A small sound classifier, trained from scratch: activation silu.
Rows from block 4 of a small sound classifier, named by matrix and row number. Rows with one number belong to one channel. Each number is 128 + 24 x the weight over its row's rms, rounded and kept within 0 to 255. All counts start at 0.
After each channel's rows are labels from the 100 clips, of 14976, where the channel reaches its highest value: "strongest on" is what is common among them; "band" is the frequency band that holds the peak. Only what is clearly more common there than usual is listed. The data: acted Russian speech (Dusha). In brackets: how many of the 100.
# convs0: first 3x3 conv, stride 2 (model.blocks.4.convs.0.weight, 192x96x3x3, each kernel summed), inputs 0-95
# convs1: second 3x3 conv (model.blocks.4.convs.1.weight, 192x192x3x3, transposed, each kernel summed), outputs 0-95

convs0.23 [104 164 122  68 119 153 111 123 165 142 102 124 156 106 122 106  93 121 145 136  93 124  98 109 179 164 152 140 140 130 120 152 135 138 134 119 134 133 134 169 125 152 132 144 110 133 147  95 170 105  96 173  86 150  93 144 143 141 101 108 144 110 152 165 156  98 133 125 101 126 129 129 125 196 136 135 102 148 118 127 106 110  79 137 108 156 132 142 109 128 132  99 159 121  90 103]
convs1.23 [160  80  80 117  96 112 142 103  95 143 144 133 155 136 112 131 157 187 151 151 163 126 164 126  97  95 154 109 173 144 127 108 130 143 136 108 156 141 120 125 101 134 128 157 107 143 116 108 144  84 133 149 108 153  89 142 142 123 111 117 122 134 133 119 110 148  96  96 159 117 164 153 108 142 109 117 133 126 169 101 115 147 133  81 120 116 154 151 140 126 152 135 175 122 132 116]
strongest on: emotion: positive (50)
band: 500 to 1000 Hz (49)

convs0.33 [175 107 146 110 130 173 140 101  77 106 123  98  93 161 119 119 126 113 111 124  98 120 145  79 127 144 123 141 167  93 120 107 133 149 149 122 122 182 135 117  91 130  97 143 132 148 137 123 119 116 125 109 150 138 179 115 108  96 154 148 148 110  80 131 141  87 154 155 116 119 142 156 133 181 131 122 155 146 120  99 121 138 127  87 141  96 135  69 147 115 156 134 100 132 142 130]
convs1.33 [ 92 121 116 141 143 129 131 105 130 103 107 127 111 149 152 125  99 128 117 123 156 102 111 160 150 101 164 107 115 129 124 124  91 140 142 201  86 153 102 131 111 171 123 134 109 135 148 155 101 126  87 147 122 120 114  91 108 134 131 125 118 143 171 121 154 142 157 116 136 122 150  87 145 154 130 143 151  69 131 104 119  89 129 120 135  97 146 140 138 130 122  96 144  95  92 124]
strongest on: emotion: positive (84)
band: 1000 to 2000 Hz (50); 500 to 1000 Hz (44)

convs0.89 [ 81 151 120 161 134  89 123 108 161 106 123 121 144 120 114 137 132 123 129  93  93 146 123 106 139 127 113 109 123 141 158 186  99 169 134 129 154 145 114  91 115 120 175 142 112 137 146  90  99 169 105 154 140 119 137 112 124 118 110 146  84 137  84 152 121 155 141 151 130 134 133 102 118 116 129 154 132  90 153 144 121 104 122 183  89  87 144 125 122 175 115 124 143  70 105 116]
convs1.89 [143 199 129 163 162 123 116 149 149 117 119 142 157 112 109 133 139 158 132 132 132 172  80  92 127 155 109 124 131 123 146 197 152 113 111 130 119  95 105 167 117 126 123 119 139 132 129  95  95 157  79 169 111 129 141 104 134 153 134 151 136 134 115 103 153 163 138 107 130 119 127 132 135 117 125 107  87 130 139 144  99 124 138 144 140 122  85 123 122 171 114 100 116 142 116 137]
strongest on: emotion: positive (44)
band: 500 to 1000 Hz (57)

convs0.7 [ 98 115 128 131 140 116  97 160 144 121 133 145 108  91  95 130 108 131 141  98 171 104 104 116 113 149  89 130  85 153 137 137 112 114 122 112  77 102 119 101 103 117  85 182 180 130 164 132 119 101 133 137 121 127 152 133 137 129 139 132 157 152 126 150 191  94 129 162 127 140 123 120 123 127  80 139 130 127 152 101 110 128 131 140 126 113 113 103 147 132 124 148 193  78 168 132]
convs1.7 [105 128 111 135 137 103 120 142 113  91 130 121 136  98  96 185 114 125 167 120 130 114 111 134 124 156 121 188 103 135 149  90 179 125 153 124 148 128 123 102 126 128 123 155 135 157  81 107  57  94 129 148  79 159 109 104 146 112 137 142 117  94 130 122 172 154 111 110 109 118 120 129 137 107 106 140 120 106  89 134 116 179 126 123  99 134 114 140 139 122 115 124  99 115 114  77]
strongest on: emotion: angry (45)
band: 500 to 1000 Hz (30)

convs0.186 [123 108 129 130 114 122 139 137 147 141 113 123 165 106 141 121 105 111 111 111 101 109 149 142 111 111 115 123 139 110 193 111 133 114 120 138 132 104 152 120  94 135 165 125 101  84 156 128 143 146 128 132 142 101  91 112 126 103 150 155 143 156 119 112 134 144 115 107 112 152 171 132 154 126 119 116 149  90 122 169 106 146 126 110 100 100 185 159 153 209 132  78 113 143  96  75]
convs1.186 [133 159 135 145 128 142 153 101 135 126 130 179 110 113 156 158 164 112 152 129  62 108 129 101  98 137 104  98  90 113 132 122 127 140 128 133 158 149 131 125 120 116 137 124 124 159  95 180 133 114 165 132 128 164 104 117 150 126 136 114 174 137 134  99 119 128 167 107 142 145 122 139 120  88 130 117 152 137 128 151 100 119  91 146 135 159 118 124 142 146 106  95 125 157 107 110]
strongest on: emotion: positive (51)
band: 500 to 1000 Hz (63); 250 to 500 Hz (31)

convs0.65 [142 104 126 157 143 115 107 102 112 123  96 114 123 119  95 132 130 112 162 147  96 150 129 126 135 181 108 164 163 119 132 116 143 120 136 141 121 130 175 174 136  86 100 136 194  92  91 120 144 110  66 122 149 119 122 140 146 124 157 127 138 134 109 145  80 131 150  81 134 142 168 136 137  95 102 127 110 163 107 141 110 118 109  81 150 104 129 153 149 127 136 136 122 156  93 121]
convs1.65 [120 118  93 121 115 139 119  76  98 107 147 131 111 132 118 108 153 151 138 151 144 101 111  79 101 152 100 136 108 111 129 123  88 158 175 136 150 119 148 144 153 130 150 121 128 120 130 128 159 133 121 151 125 146 111 107 167 146 146 105 159 144 139  90 133  94 153 142 188  73 162 144 131 113  84 124 110 128 108 137 146 101  98 113 124  99  75 127 148 120 181 129  76 132 125 102]
strongest on: emotion: angry (46)
band: 500 to 1000 Hz (50); 1000 to 2000 Hz (40)

convs0.103 [167 139 113 128 113 136 123 124 120 107 142 120 137  88 187  90 141 128  91 101 117 115 128  72 115 112 113 158 140 121 119  97 149  86 142  98  98 140  83 106 117 108 134 198 131 105 125 145 119 111 123 165  91 163 135 117 168  96 119 117 152  98  83 146 112  91 123 181 122 143 113 130 137 148 160 117 123 159 127 107 122 157 131  98 127 132 133 129 115 113 138 123 142 163 148 102]
convs1.103 [121 142 115  95 123 133 162 106 102 144 125 129 114 141 115 161 136 118 134 152 105 114 128 147 116 103  86 157 165 103 133 133 124 105  74 120 190 125 137  83 131 129 153  92 124 146 130 130 136 111 155 169 137 130 108 150 157 138 132 119 115 115 119  99 138 141 129 152 111 111 151 132 133 125  88 145 153 128 135  94 140 156 173  80 142 131 170 130  98 151 112 127 148 122 145 121]
strongest on: emotion: positive (77)
band: 500 to 1000 Hz (59)

convs0.41 [109  85 130 150 122 105 149 137 115 138 161 119 102 113 101 141 114 130 172 129  92 154  78 134 130 170  95 140 129 131 121  91 119 144 129 108 126 138 132 111 125 102 154 138 145 139 111 129 115 100 123 108 136 145 113 188 147  99 129 131 100 124  98 138 150 102 105 130 132 120 230 130 129 158 115 147  99 131  99 134 139 142 185 159  84 114 121 114 141  93 133 118  96 133 114 117]
convs1.41 [140 141  93 116 153 139 112 125  97 104  66 117 129  76  83 111 124 146 113 142 147 104 107 115 116 150 137 115 126 111 136 119 148  54  91 141 128  96 126 125 176  56  76 139  76 137 115 104 115 139 132  98  85 105 125 129 150 100  92  74 110 176 129 143 150 127 114 101  56 112 116 125 179 139 116 135 163  95 146  96 120 139 120 108 142 115 153 109 112 108 166 139 114 121 137 103]
strongest on: emotion: angry (62)
band: 250 to 500 Hz (44); 500 to 1000 Hz (33)

convs0.167 [137 145 114  81 108 126  97 127 111 130 146 121 102 135 197 139 125 173 127 144  96 135 117 140 133  83 128 122 133 148 111 120 121 137 105 134 125 158 212 131 122 105 160 120 123 147 141 105 130 139 134 132 150 116 151  98  92 126 132 164 225 145 133 134 131 125 141 101  96  98 141  96 110 157 110  99 111 114 125 143  92 118 125  88 138 142 148 101 128 118 129 127 128 153 127 132]
convs1.167 [121 129 102 117 129 123 111 135 126 105 105 107  95 122 133 115 124 125 147 120 151  93 102 156 141 113 112 126  87 137 137 154 142 127  96 156 129 146 127 107 129 133 122  99 132 191 154 155 148 121 107 104 133 121  72 160  83 135  96 125 102 142 116 113 101  96  88 140 152 113 120 106 109 140 162  96 107 122 123 148 133 117 116 114 111 182 147 185 109 173 120 112 110 132 134 148]
strongest on: emotion: positive (81)
band: 500 to 1000 Hz (47); 1000 to 2000 Hz (42)

convs0.51 [121 142 111 125 114 129 136 143 138 205 129 119 117 133  96 125 173 140 110 136 144 148 158 180 144 129 121 148 146 165 118 135 130 127 105 150 145 101 156 129 136 101 130 165 129 127 133 142 176  84 165 111 161 147 113 146 110 103 116 123 123 131 109  51 144 114 116 137 149 161 128 118 132  85  91 164  71 105 106 115 129 127 136 106 107 129 116  90 129 116 145 148 124 138 117  82]
convs1.51 [150 136 141 138 177 109  98 117 151 156 131 131 152 109 108 101 144 144 163  92 100 121 123 113 146 159  97 119 112 103  96 152 166 110 144 141  59 111 162 136 126 103 124 123 119 152 118 119 131 117 160  82 157 157 148 133  82 101 125 142 153 131 122 116 162 131 148 182 110  98  80 129 132 158 129 101 167 165 168 137 129 124 112 113 137 126 123 124  92 108 138 132  86 105 134 138]
strongest on: emotion: angry (56)
band: 1000 to 2000 Hz (52)

convs0.87 [132 115 147 136  99 114 125 109 129 176 108 154  95 122 158 121 135 145 135 124 155 139 138 106 123 102 118  67  92 105 141 160 108 122  82 104 112 131  95 183 177 127 135 106 150 117 133 145 168 121 136  93  89 142 120  80 128 154 149 131 107 138  97 186 122 153 133 123 113 131 121 110 150  96 131 118 140 137 130 114 139 137 111 141  97 170 123 121  95 145 117 104  84 163 123  82]
convs1.87 [131 158 156 126 107 134 129 131 156 113 132 109 100 152 141 118 123 105 102 120 180  83 107 149 126 135 148 121 162 105 109  86  90 136  87 128 101 134 113 121 161 145  80 155 126 102  96 138 148 131 125 104 119 137 106 158  82 132  84 126 143 127 135 137 142 118 121 114 157 119 140 120 110 138 130 162 122 128 147 107 129 110 135 126 143 153 149 113 140 118 111 120 162 122  97 112]
strongest on: emotion: positive (46)
band: 1000 to 2000 Hz (63)

convs0.142 [114 144 128 107 123 152 101 109 129 126  93 132 117  99 206 112 161 144  99 135 141 110 149 135 139 111  79 126 156 141 110 105 122 147 119 148 105 107 109  96 137 111 135 115 155 124 157  99 117 135 140 111 136 134 105 102 116  76 108 172 115 161 125 103  76 163 155 145 122 163  82 110 142 172 142 118  89 133 168 123 107 115 157 111 130 125 140 122 106 133 141 102 123 144 125  72]
convs1.142 [132 129 112 124 124 176 134 145 140 128 124 117 143 101 127 123 107 142 122 112 122 139 150 109 142 104 167 129 106 142 141 141 126 177 133 156 113 122 152 132 139 101 139  73 167 150 153 112 156 101 138 128 158 138 136 137  54 145 126 121 112 107 150 144  71  94 117 116 165 128 111 125 104 149 143 146  91 118 139 153 148  96 148 108 129 150 114 137 101 140  94 164 140 140 143 171]
strongest on: emotion: angry (43)
band: 1000 to 2000 Hz (63)

convs0.138 [130 136 105 142 130 141 100 160 119  89 148 132 143  81 122  83 144 107 103 132 128 124 195 100 111 126 124  76 136 118 133 123 114 104 141 148  84 125 132 151 166 112 110  83 130 160 112 107 124 112 119 144 192 131 123 125 114  89  92 156 100 106 148 135 117 129  88 105 133 124 119 129 154  89 139 126  97 141 158 124 147 142 116 152 133 139 112 125 152 166  81 164 111 123 161  99]
convs1.138 [123 110 139 100 151 119 116 153 135 170  99 139 123  91  66 146 140 119 151 121 148 155 141 116 178 126 109 154 106 160 156 135 109 143 121 115 113 114 193  95  91 135 134 105 118 102 111 128 122 145 129 119 183 131 165 115 119 113 122 152 113 148 122 138 136 144 153 137 120 112 169  91 153 124 103 125  91 132 141 132 129 154 127 134 150 131 102 132 154 144 134 133 138 117 119 151]
strongest on: emotion: positive (67)
band: 500 to 1000 Hz (52)

convs0.125 [ 87 137  99 124 152 107 134 189 187  99 133 148 125 111 114 134 132  72 119 122  59 118 132 103 115 135 148 126  98 123 112 153 135 116 112  98 161 117 130 142 120 107 151 143 131 116 148 157 132 122 147 183 114 102 128 153 154 123 137 100 115 116 110 126 137 115 125 174 140 122 151 144 151 158 138 114 185 148 140 112 107 123 139  71 115 166 148 101 123 110  88 133 119 138  99 143]
convs1.125 [136 164 135 143 124 129 124 136 110 151 104 120 104  91  94 149 140 108 105 133 147 156  65 139 129 130 122 111 126 117 128 159 157 107 126 113 107 136 144 126 127 116 142  87 120  87 113 114 119 142 155  70 123 133 164 103 161 167 164 175 102 118 129 116 112 125  97 127 111 154 122 116 143 165  54 131 119 116  54 139 101 111 118 116  92 151  87  80  94 128 114  90 157 120 137 141]
strongest on: emotion: positive (46)
band: 1000 to 2000 Hz (50); 500 to 1000 Hz (32)

convs0.190 [117  81 146 117 117 114 118  94 129 108 124 117 134 123 122 119 138 116 102 100 147  96 160  87 138 127 136 139 172 139 147 132 132 142 184  96 114  95 153 122  95 130 122  80 102 173 171 112 111 190 124  86 110 112 116  99  83 128 111 169 116 142 130 112 134 147 134 136 176 120 109 100 146 104 157 125 144 126 137 114 149 116 109 121  99 173  88 133 141 121  98 122 155 124 122  91]
convs1.190 [130 123 187 143 100 154 163 116 153 139 168 145 125 149 120 131 118 137 119 128 135  92 117 154 131 126 141 106 106 213 147 103 143 122 102 118 111 159 104 113 166 146 140 116 129  86 125 106 168 135 158 106 113 171 144 140 150 161  82 122  94 159 155 131  95 112 141  69 112 141 110 115 137 151 127 128 130 160 119 153 104 125 106 133 136 118 149 132 152 111 141 137 118 135 147 165]
strongest on: emotion: angry (42); emotion: positive (42)
band: 250 to 500 Hz (59)

convs0.36 [ 99 138 128  97 125 103 130 135 110 120 112 103 118  95 129 135 144 165 101 175 125 119 144 155 172 107 101 139 117 130 101 135 135 118 189 131 123 145 109  91 112  95 137 145 124 102 128 146 168 135 148 108 105 134 201 149 145 104  95 121 150 131 108 132 155 148 164 162 107  93 134 126 116 105 127 140  81 109 102 104 101 126  91  62 143 153 100 118 118  97 113 145 127 110 139 113]
convs1.36 [105  96 103 117 102 127 130 109 115 119 127 128 136 141 110 128 114 160 172 115 110 124 109 154 174 128 122 131 123 113 121 130 114 107 116  91 106  97 151 108 154  97  94 107 140 170 119 123 115 113 118 126 109 104 159 128 146 125 107 100 135 176  98 136 137 114 134 157 102  91  93  83 146 102  96 109 168 122  80 108 175  88 109 124 108 102 133 115 107 122 169 165 135 118 141 144]
strongest on: emotion: angry (50); emotion: positive (39)
band: 500 to 1000 Hz (54)

convs0.146 [145 107 150 153 136 127  95 139 132 133  83 142  70 118 125 104 135 116 122 107  82 112 105  95 137 119 134 158 108 113 161 119 155 113 145 115 116 117 143  79 123 159 115 109 199 122 114 106 144 110 109 138  93 143 136 101 131 132 167 111 134 132  84 114 144  96 121 153 140 101 122 106 159  91 143 134 114 124 171 112 161 175 137  99 144 106 114 104 110 132 114  97 109 157 120 179]
convs1.146 [107 125 144  91 163 159 139 156 139 125 160 123 101 119 115  73 125  98 135  99 142 143 116 146 164 159 151 116 120 118 100 137  97 117 138 137 161  92 156 135 168 134 112 162 141  98 135 178 143 100 115 150  95 109 159 129 105 152 110 146 143 119 158 135 108 144 138 136 123 187 120  88  95  81 160 118 114 138 139 135 124 127 151 141 108 145  83 157 125 105 149  86 130 143 137 123]
strongest on: emotion: positive (48)
band: 500 to 1000 Hz (62)

convs0.78 [149 163 109 154 111 170 132 108 116 125  86 126 159 130 124 148 140  87 141 116 112 117  79 108  97  89 107  70  96 146 119  67 124 117 109 175 119 140 140 134 151 127  91 143 167 120 131 128 120 118 163 109 136 131 139 126 105  60 121 145 149 115 156 147 167 124 155 138 146 104 127 128 161 125 121 151 133  99 132 125  91 100 163 123 122 172 118 106 124 122 126 123 122 119  84 113]
convs1.78 [112 141 130 103 119 109 136 152 103 156 155 152 121 128  91 154 132 149 123 150 141 128 120 117  89 118 141 109 172 140 131 132 137  89 147 141 121 148  93 122 118 120 176  98 113 160 134 128 136 118 151 146 121  59 131  90 130 110 140  73 122 107 128 149 119 128 139 192 123 127 148  88 142 160 143 150 101 142 147  89 119  93 124 128 137 123 178  91 141 160 122 139  78  97 112 141]
strongest on: emotion: angry (46); emotion: positive (40)
band: 1000 to 2000 Hz (59)

convs0.178 [ 98 108 115 164 140 124  94 128 113 135  94 142 129 112  89 118 145 164 147 125  81 141 126 130 117  70  97 142 142 106 142 121 119  78 161 125 132 108 132 114 149 116 166 103  99 108  93  80 183 143 122 132 140 116 149 117 148  99 102 144 142 130 142 117 134 139 102 152 107 137 131 150 105 105 170 136 140 161 114 133 106 140 109 104  84 132  62 163 120 124 168 139 115 144 130  93]
convs1.178 [130 136 165 142 141 128 163 105 182 109 101 157 124 162  80  78 108  95 163 111 110 135 150 121  84 132 139 103 141 159 143 133 135 177 146 121 137 160 139 122 137 164 113 148 111 113 122  96  81 144  83  94 128 131 119 131 108 135 148 107 148 159 106 129  86 126 113 111 104 143 122 180 131  96 117 174 105 142 113 113 111 157 155  92 132 109 121 103 131 149  81 101 160  99 107 135]
strongest on: emotion: positive (46)
band: 500 to 1000 Hz (49); 250 to 500 Hz (27)

convs0.115 [ 92 120 105 161 131 114 100 160 136 122  97 112 105  96  67  88 145 127 111 158  95 158 107 130 129 132 129 117 168 130 131 103  87 116 159 109 131 125 130 137 107 128 108 139 175  79 129 105 150 126 113 124 145 147 111 115 148  84 153 137 120 114 139 115 121 105 120 190 138 131 112 131 136 109 125 126 101 148 132 153 176 131 163 182 121 182 154 131 101 136 118 129 137 149  85 101]
convs1.115 [106 122 147 132 108 128 128 101 101 148 133 142 105 149 132  95 119 108 130 123  79 122 127 116 150  97 152 116 108 186 115 135 141 117 195 129 116 137 182 127 163 123 140 124 103 131  93 124 195 106 126 159 137 129 107 100  71  99 151 126  97 129 139 104 111 102 108 131 135 137  95  61 190 136  90 136 105 140 137 128 147  89 140 152 132 109 141 130 116 114 105 113 125 130 143 128]
strongest on: emotion: positive (52)
band: 1000 to 2000 Hz (50); 500 to 1000 Hz (48)

convs0.54 [123 114  80 124 133 111 108 132 140  85 142  87 162 142  93  83 119 176 127 130 125 110 113 124 108 132  93 126 141 125 128 124 119 181 205 126 111 101 120  87 123 119 167 144 133 136 119 124 144 118 132 145 107 177 116 132 142  86 118 200 141 122 104  98 123 124 170 124 104 114 131 139 153 126 105 113 130 164 120 128 121  83 123 139 105 140 142 120 142 118  99 143  95 152 102 139]
convs1.54 [120 134 182 145 132 109 121 142 120  99 138 120 110 104 137  93 133 135 131  93 114 199  99 116 163 138 118 181 148 109 120  92 131 154 108 116 132 156 123 158 149 108 148 123 114 106 113 107  98 143 110 154 113 210  83 114 145 149 111 135 152 111 142 117 120 146 143 119 101 124 104 136 111  98 116  98 142 149 132 131 130 114 121 127 159 112 129 105 125 150 153 126 116 142 114 120]
strongest on: emotion: positive (52)
band: 500 to 1000 Hz (53)

convs0.76 [142  98 162 174 149 118 124 152 122 148 116 121 165 141 113 138 169 142 133 133 116 170 134 114 109 107 136 105 112 139 137 131 103  95 104 117 116 144 119 117 192 153 118 140 120 107 160 124 107 112  98  90 102 160 156 139 103  81 122 148 140 103 144 124  95 122  96 115 128 196 141 153 121 131 112 152 104 130 117 127 114 152 134 115 116 125  72  87 153 128  99 113 152  72 129  95]
convs1.76 [133 182 118 161 109 124 146 106 126 104 113 158 127 163 150 146 116 107  98 169 110 109 126 136 127 147 173 167 168 120 100 138 102 140 118 119 160 152 156 120 132 145 181 120 152 121 101 147 114 157 152 133 152 135 137  99 124 156  98 156 140 111 105 120 122 163 103 128 107  92 137 147 144 145 124 118 175 126 135 137 123 133 155 122 111 118 169 117 129 159 127 144 106 130 139 153]
strongest on: emotion: angry (52)
band: 250 to 500 Hz (43)

convs0.130 [123  98 127 121 117 142 115 116 126  87 132 157 128 113 134 124 142 150 140 139 139 129 113  84  86 107 170 127 159 118 110 139 120 114 115 179 156 117 160 162  98  98 122 122 111 122 130 161 110 127 123 101 110 134 192 100  77 118 141  93 127 195 124 125 113 125 151 122 158 118 145 141 118 170  99  89 126 151 120 107 118 143 138 106 121 112 197 115 127 115 127  94 115 180 119 119]
convs1.130 [106 110 184 144 104  98  96 108 134 116 134 114 110 122 152 116 116 118  99 105 142 139 117 132 159 153  95  93 120 115 136 127 102  80  63 132 174 123 128 126 173 161  84 148 131 150 138 162 129  86 124 147 141 118 111 126 111 118 129 117  97 101 174 127  72  55 170 151 182 142 127 159 140  90 153  89 135 102 151 117 120 117 122 118 108 149 120 146 122 129 156  89 148 154 104 146]
strongest on: emotion: positive (55)
band: 500 to 1000 Hz (55)

convs0.102 [ 97 119 161 120 151 119  83 120 140 144 111 137 140 120  95 182 117 143 114  99 124 175 109  77 100  98 157 132  84 142 127 139 135 159 184 122 131  95 138 102 133  94  83 121 114  96 185 150 146 138 108 105 111 127 173 111 135 129 124 168 158 110 126 125 178 140 125 123 141 134 150 120 114 111 114 145  93 137 126 112 117 165 110 123  90 133 122 123 133 128 155 105 138 145  96 155]
convs1.102 [124 153 149 129 116 103 134  88 132 160 130 149 100 148 109 120 113 145 139 124 169 134 144 146 112 175 139 127  84 158 120 144 121 165  97 132 128  94 120  99 100 139 144 109 150 138 121 101  99 138 122 127  96 145 115 149 182  96 161  68 129 127  99 135 100 113 175 102 113 122 141  77 139 102 126 132 120 130 116  75 116 161 119  99 122 119 114 130 151 113 129 121 131 118 131 127]
strongest on: emotion: positive (54)
band: 500 to 1000 Hz (52); 250 to 500 Hz (39)

convs0.152 [147 103  63 104 105 109 125 148 160  95  96 102 160 132 178  95 120 138 118 112 128 131 134 130  98 151 127 166  90 134 170 114 115 160 143 177 160 145 150 108 112  98 120 144 126 128 140 154 113 108 101 134  85 158 126 130 155 151  97 131  97  97 123 131 125 134 102 110 176  83 147 124 174 127 132 104 110 117  99 123 148 100 112 112 143 151 127 157  98 115 144 143 164 115 114 138]
convs1.152 [126 137 146 107 115 116 135 132 161 130 122 151 123 152 126 164 114  98 120 107 105 164 138 148 148 131 114 112 136  88 118 112 138 150 131 134 174 109  95 112 126  86 125 119 121 123 121 135 125 120 130 148 105 137 126 139 171  81 133  89 146 110  87 119  84  92 167 152 153 162 142 113 136 133 112 133 112 113  94 152 105 190 101 125 153 117  55 139 143 145 167 109 125  98 137 142]
strongest on: emotion: angry (44)
band: 0 to 250 Hz (42); 250 to 500 Hz (25)

convs0.93 [171 110 126 130 155 133 103 123 125 146 131 130 174  98 131 110 187 125 107 106 104 123 115  90  92 116 127 150 166 139 107 140 116 130 164 132 102  96 108 113 127 105 101 117 122 121 156  99  90 103 140  91 118 103 108 145  83 114  97 104 151 106 122  81 100 138 103 137 170 162 127 127 144 111 115 136 117 107 138 109 188 111 130 117 159 118 143 138 105 164 134 141 152  88 155 173]
convs1.93 [103 120 142 142 152 155 154 130 121 141 105 178 129 111 139 122 119 111 111 123 133 128 112 158 122 188 139 116 140 134 132 135 119 146 110 155  91 126 161 103 149  91 183  99 135 115 119 129 178 116 135 174 135  99 152 119 186 119 147 142 125  89 102 125 115 122 144 118 185 116 118 182 110 110 102 114 188 107 111  98 126 143 112 135 121 173 108  84 118 111 136 148 128 161 100 125]
strongest on: emotion: positive (58)
band: 500 to 1000 Hz (49)

convs0.45 [ 96 128 135 147 116  88 118 125  94 124 137 117 150 120 120 127 148  98 131 130  95 130 165 122 106 122 114 105 130 114 121 163 130 140 115 152 119  56 127 116 109 110 155 106  90  87 175 153 120 113  97 134 120  95 122 129 181 136 155 132 114 157  99 105 154 122 160 116 119 127 158 152 179 141 155 123 141 149 164 186  94 106  99 181 129 153 128 126 127 113 107 150 125 131 141  94]
convs1.45 [119 133 135 138 101 116 132 176 147 131 136 160 149 190 138 140 111 130 139 113  87 127 163 102 104 177 124 128 144 159 118 122 165 102 101 171 143 102 123 151 123 124 123 134  90 116 125  84 112 145 135 140 161 139 121  87 116  89 152 139 132 139  98 128 128 142 113 131 128  87 147 116 111 151 116 157 142 127 153 111 129 180 151 113 126 104 148 122 122 112  88 162 158 147 151  83]
strongest on: emotion: positive (41)
band: 500 to 1000 Hz (57); 250 to 500 Hz (35)

convs0.122 [145 115 165 142 103 152 129 113 107 132 119 109 130  96 132 182 144 148  98 145 168 104  92 153 136  93 119 120 126 125  86 121 137 145  95 112 149 132 165  84 155 113 104 112 151 116 124 113 104 110 131  95  98 140  82  85 132  93 113 179 130 119 114 163 109 119 132 127 116 135 116 133 140 108 115 111  82 169 129 144 123  96 155 130 138 108 175 182  90 118 139 141 127 161 119 103]
convs1.122 [124 103  90 130 123 115 127 118 129 131 137 108  80 119 112 119 149 116 105 101 138 124 142 105 128 122 110 150 133  88  81 139 106 144  86 107 101 135 114 122 163 126 100 113 104 143 130  75  95 104 120 137  99 155 121  99 147  87 103 103  89 102 121 116 106 162 141 125 163 122 102 123 103 131 126 134 123 137  87 125  92  41 123 151 144 119  90 110 133 116  94 120  96 145 115 130]
strongest on: emotion: positive (53)
band: 1000 to 2000 Hz (39); 500 to 1000 Hz (32)

convs0.58 [106 161 153 141  96 129 119 163 104 130 119 105 106 118 120 106 116 124 118 145 139  94 116 110 100 147 145 100 143  99 117  76 128  93 140 109 129  94 128 157  57 133 115  79 123 130 165 148  82 154 138 106 179 119 153 126 126 108 130 138 137 138 153 123 169 143 147 113 140 102 133 141 110 108 114 130 133 133  79 108 143 146 117 138 128 198 114 100 146  94 108 111 169 132 123  96]
convs1.58 [ 90 117  88 103 115 105 104 106 142 167  71 123 136  94 142 136 144  95 133 122 130  78 147 128  90 140 123 140 123 146 112 145 103 135 117  99  92 114 126 171  77 125 111 118  83 148  83  87  97 129  81 157  93 139  95  80 127 119 145 116 106 163 101 108 150 123 144  74 131 119 101 116 156  95  99 140  91 137 107 106 120 148 141 157 102 144 106 159 129 119 105 136 142 128 101 127]
strongest on: emotion: angry (52)
band: 1000 to 2000 Hz (56)

convs0.114 [154 133 133 130 127 109 188 137 104 122 127 147 134 164 165 134 150 171 122 139 131 170  95 131 123 115 105 115 128 114 118 113 157 172  94 129 128 146 129 100 122 102 118 109 118 142 107  99 125 106  94 129 113 173 149 119 124 170 135 141 121 105  93 124  82 105 139  95 149 100 101  87 136 103  93 133  72 171 140 111 103 116 139 144 161 179 125 137  98 117 127 113 158 116 124  85]
convs1.114 [128 144 112 138  98 128 145 134 130 128  92 149 133 166 175  94 124 127 111 112  95  82 145 120 135  74 111 106 120 140 116 126 130 170 182 157 118  71 109  95 143 112 153 127 179 108 125 110 119 113  93 114 126 146 114 167 133 106  74 167 103 139 176 121 120 117 103 134 115 115 155 137 116 154 147 115 120 117 137 114 118 133 170 101 150  93 153 158 188  99 122 140 159 122 130 114]
strongest on: emotion: angry (39)
band: 1000 to 2000 Hz (44)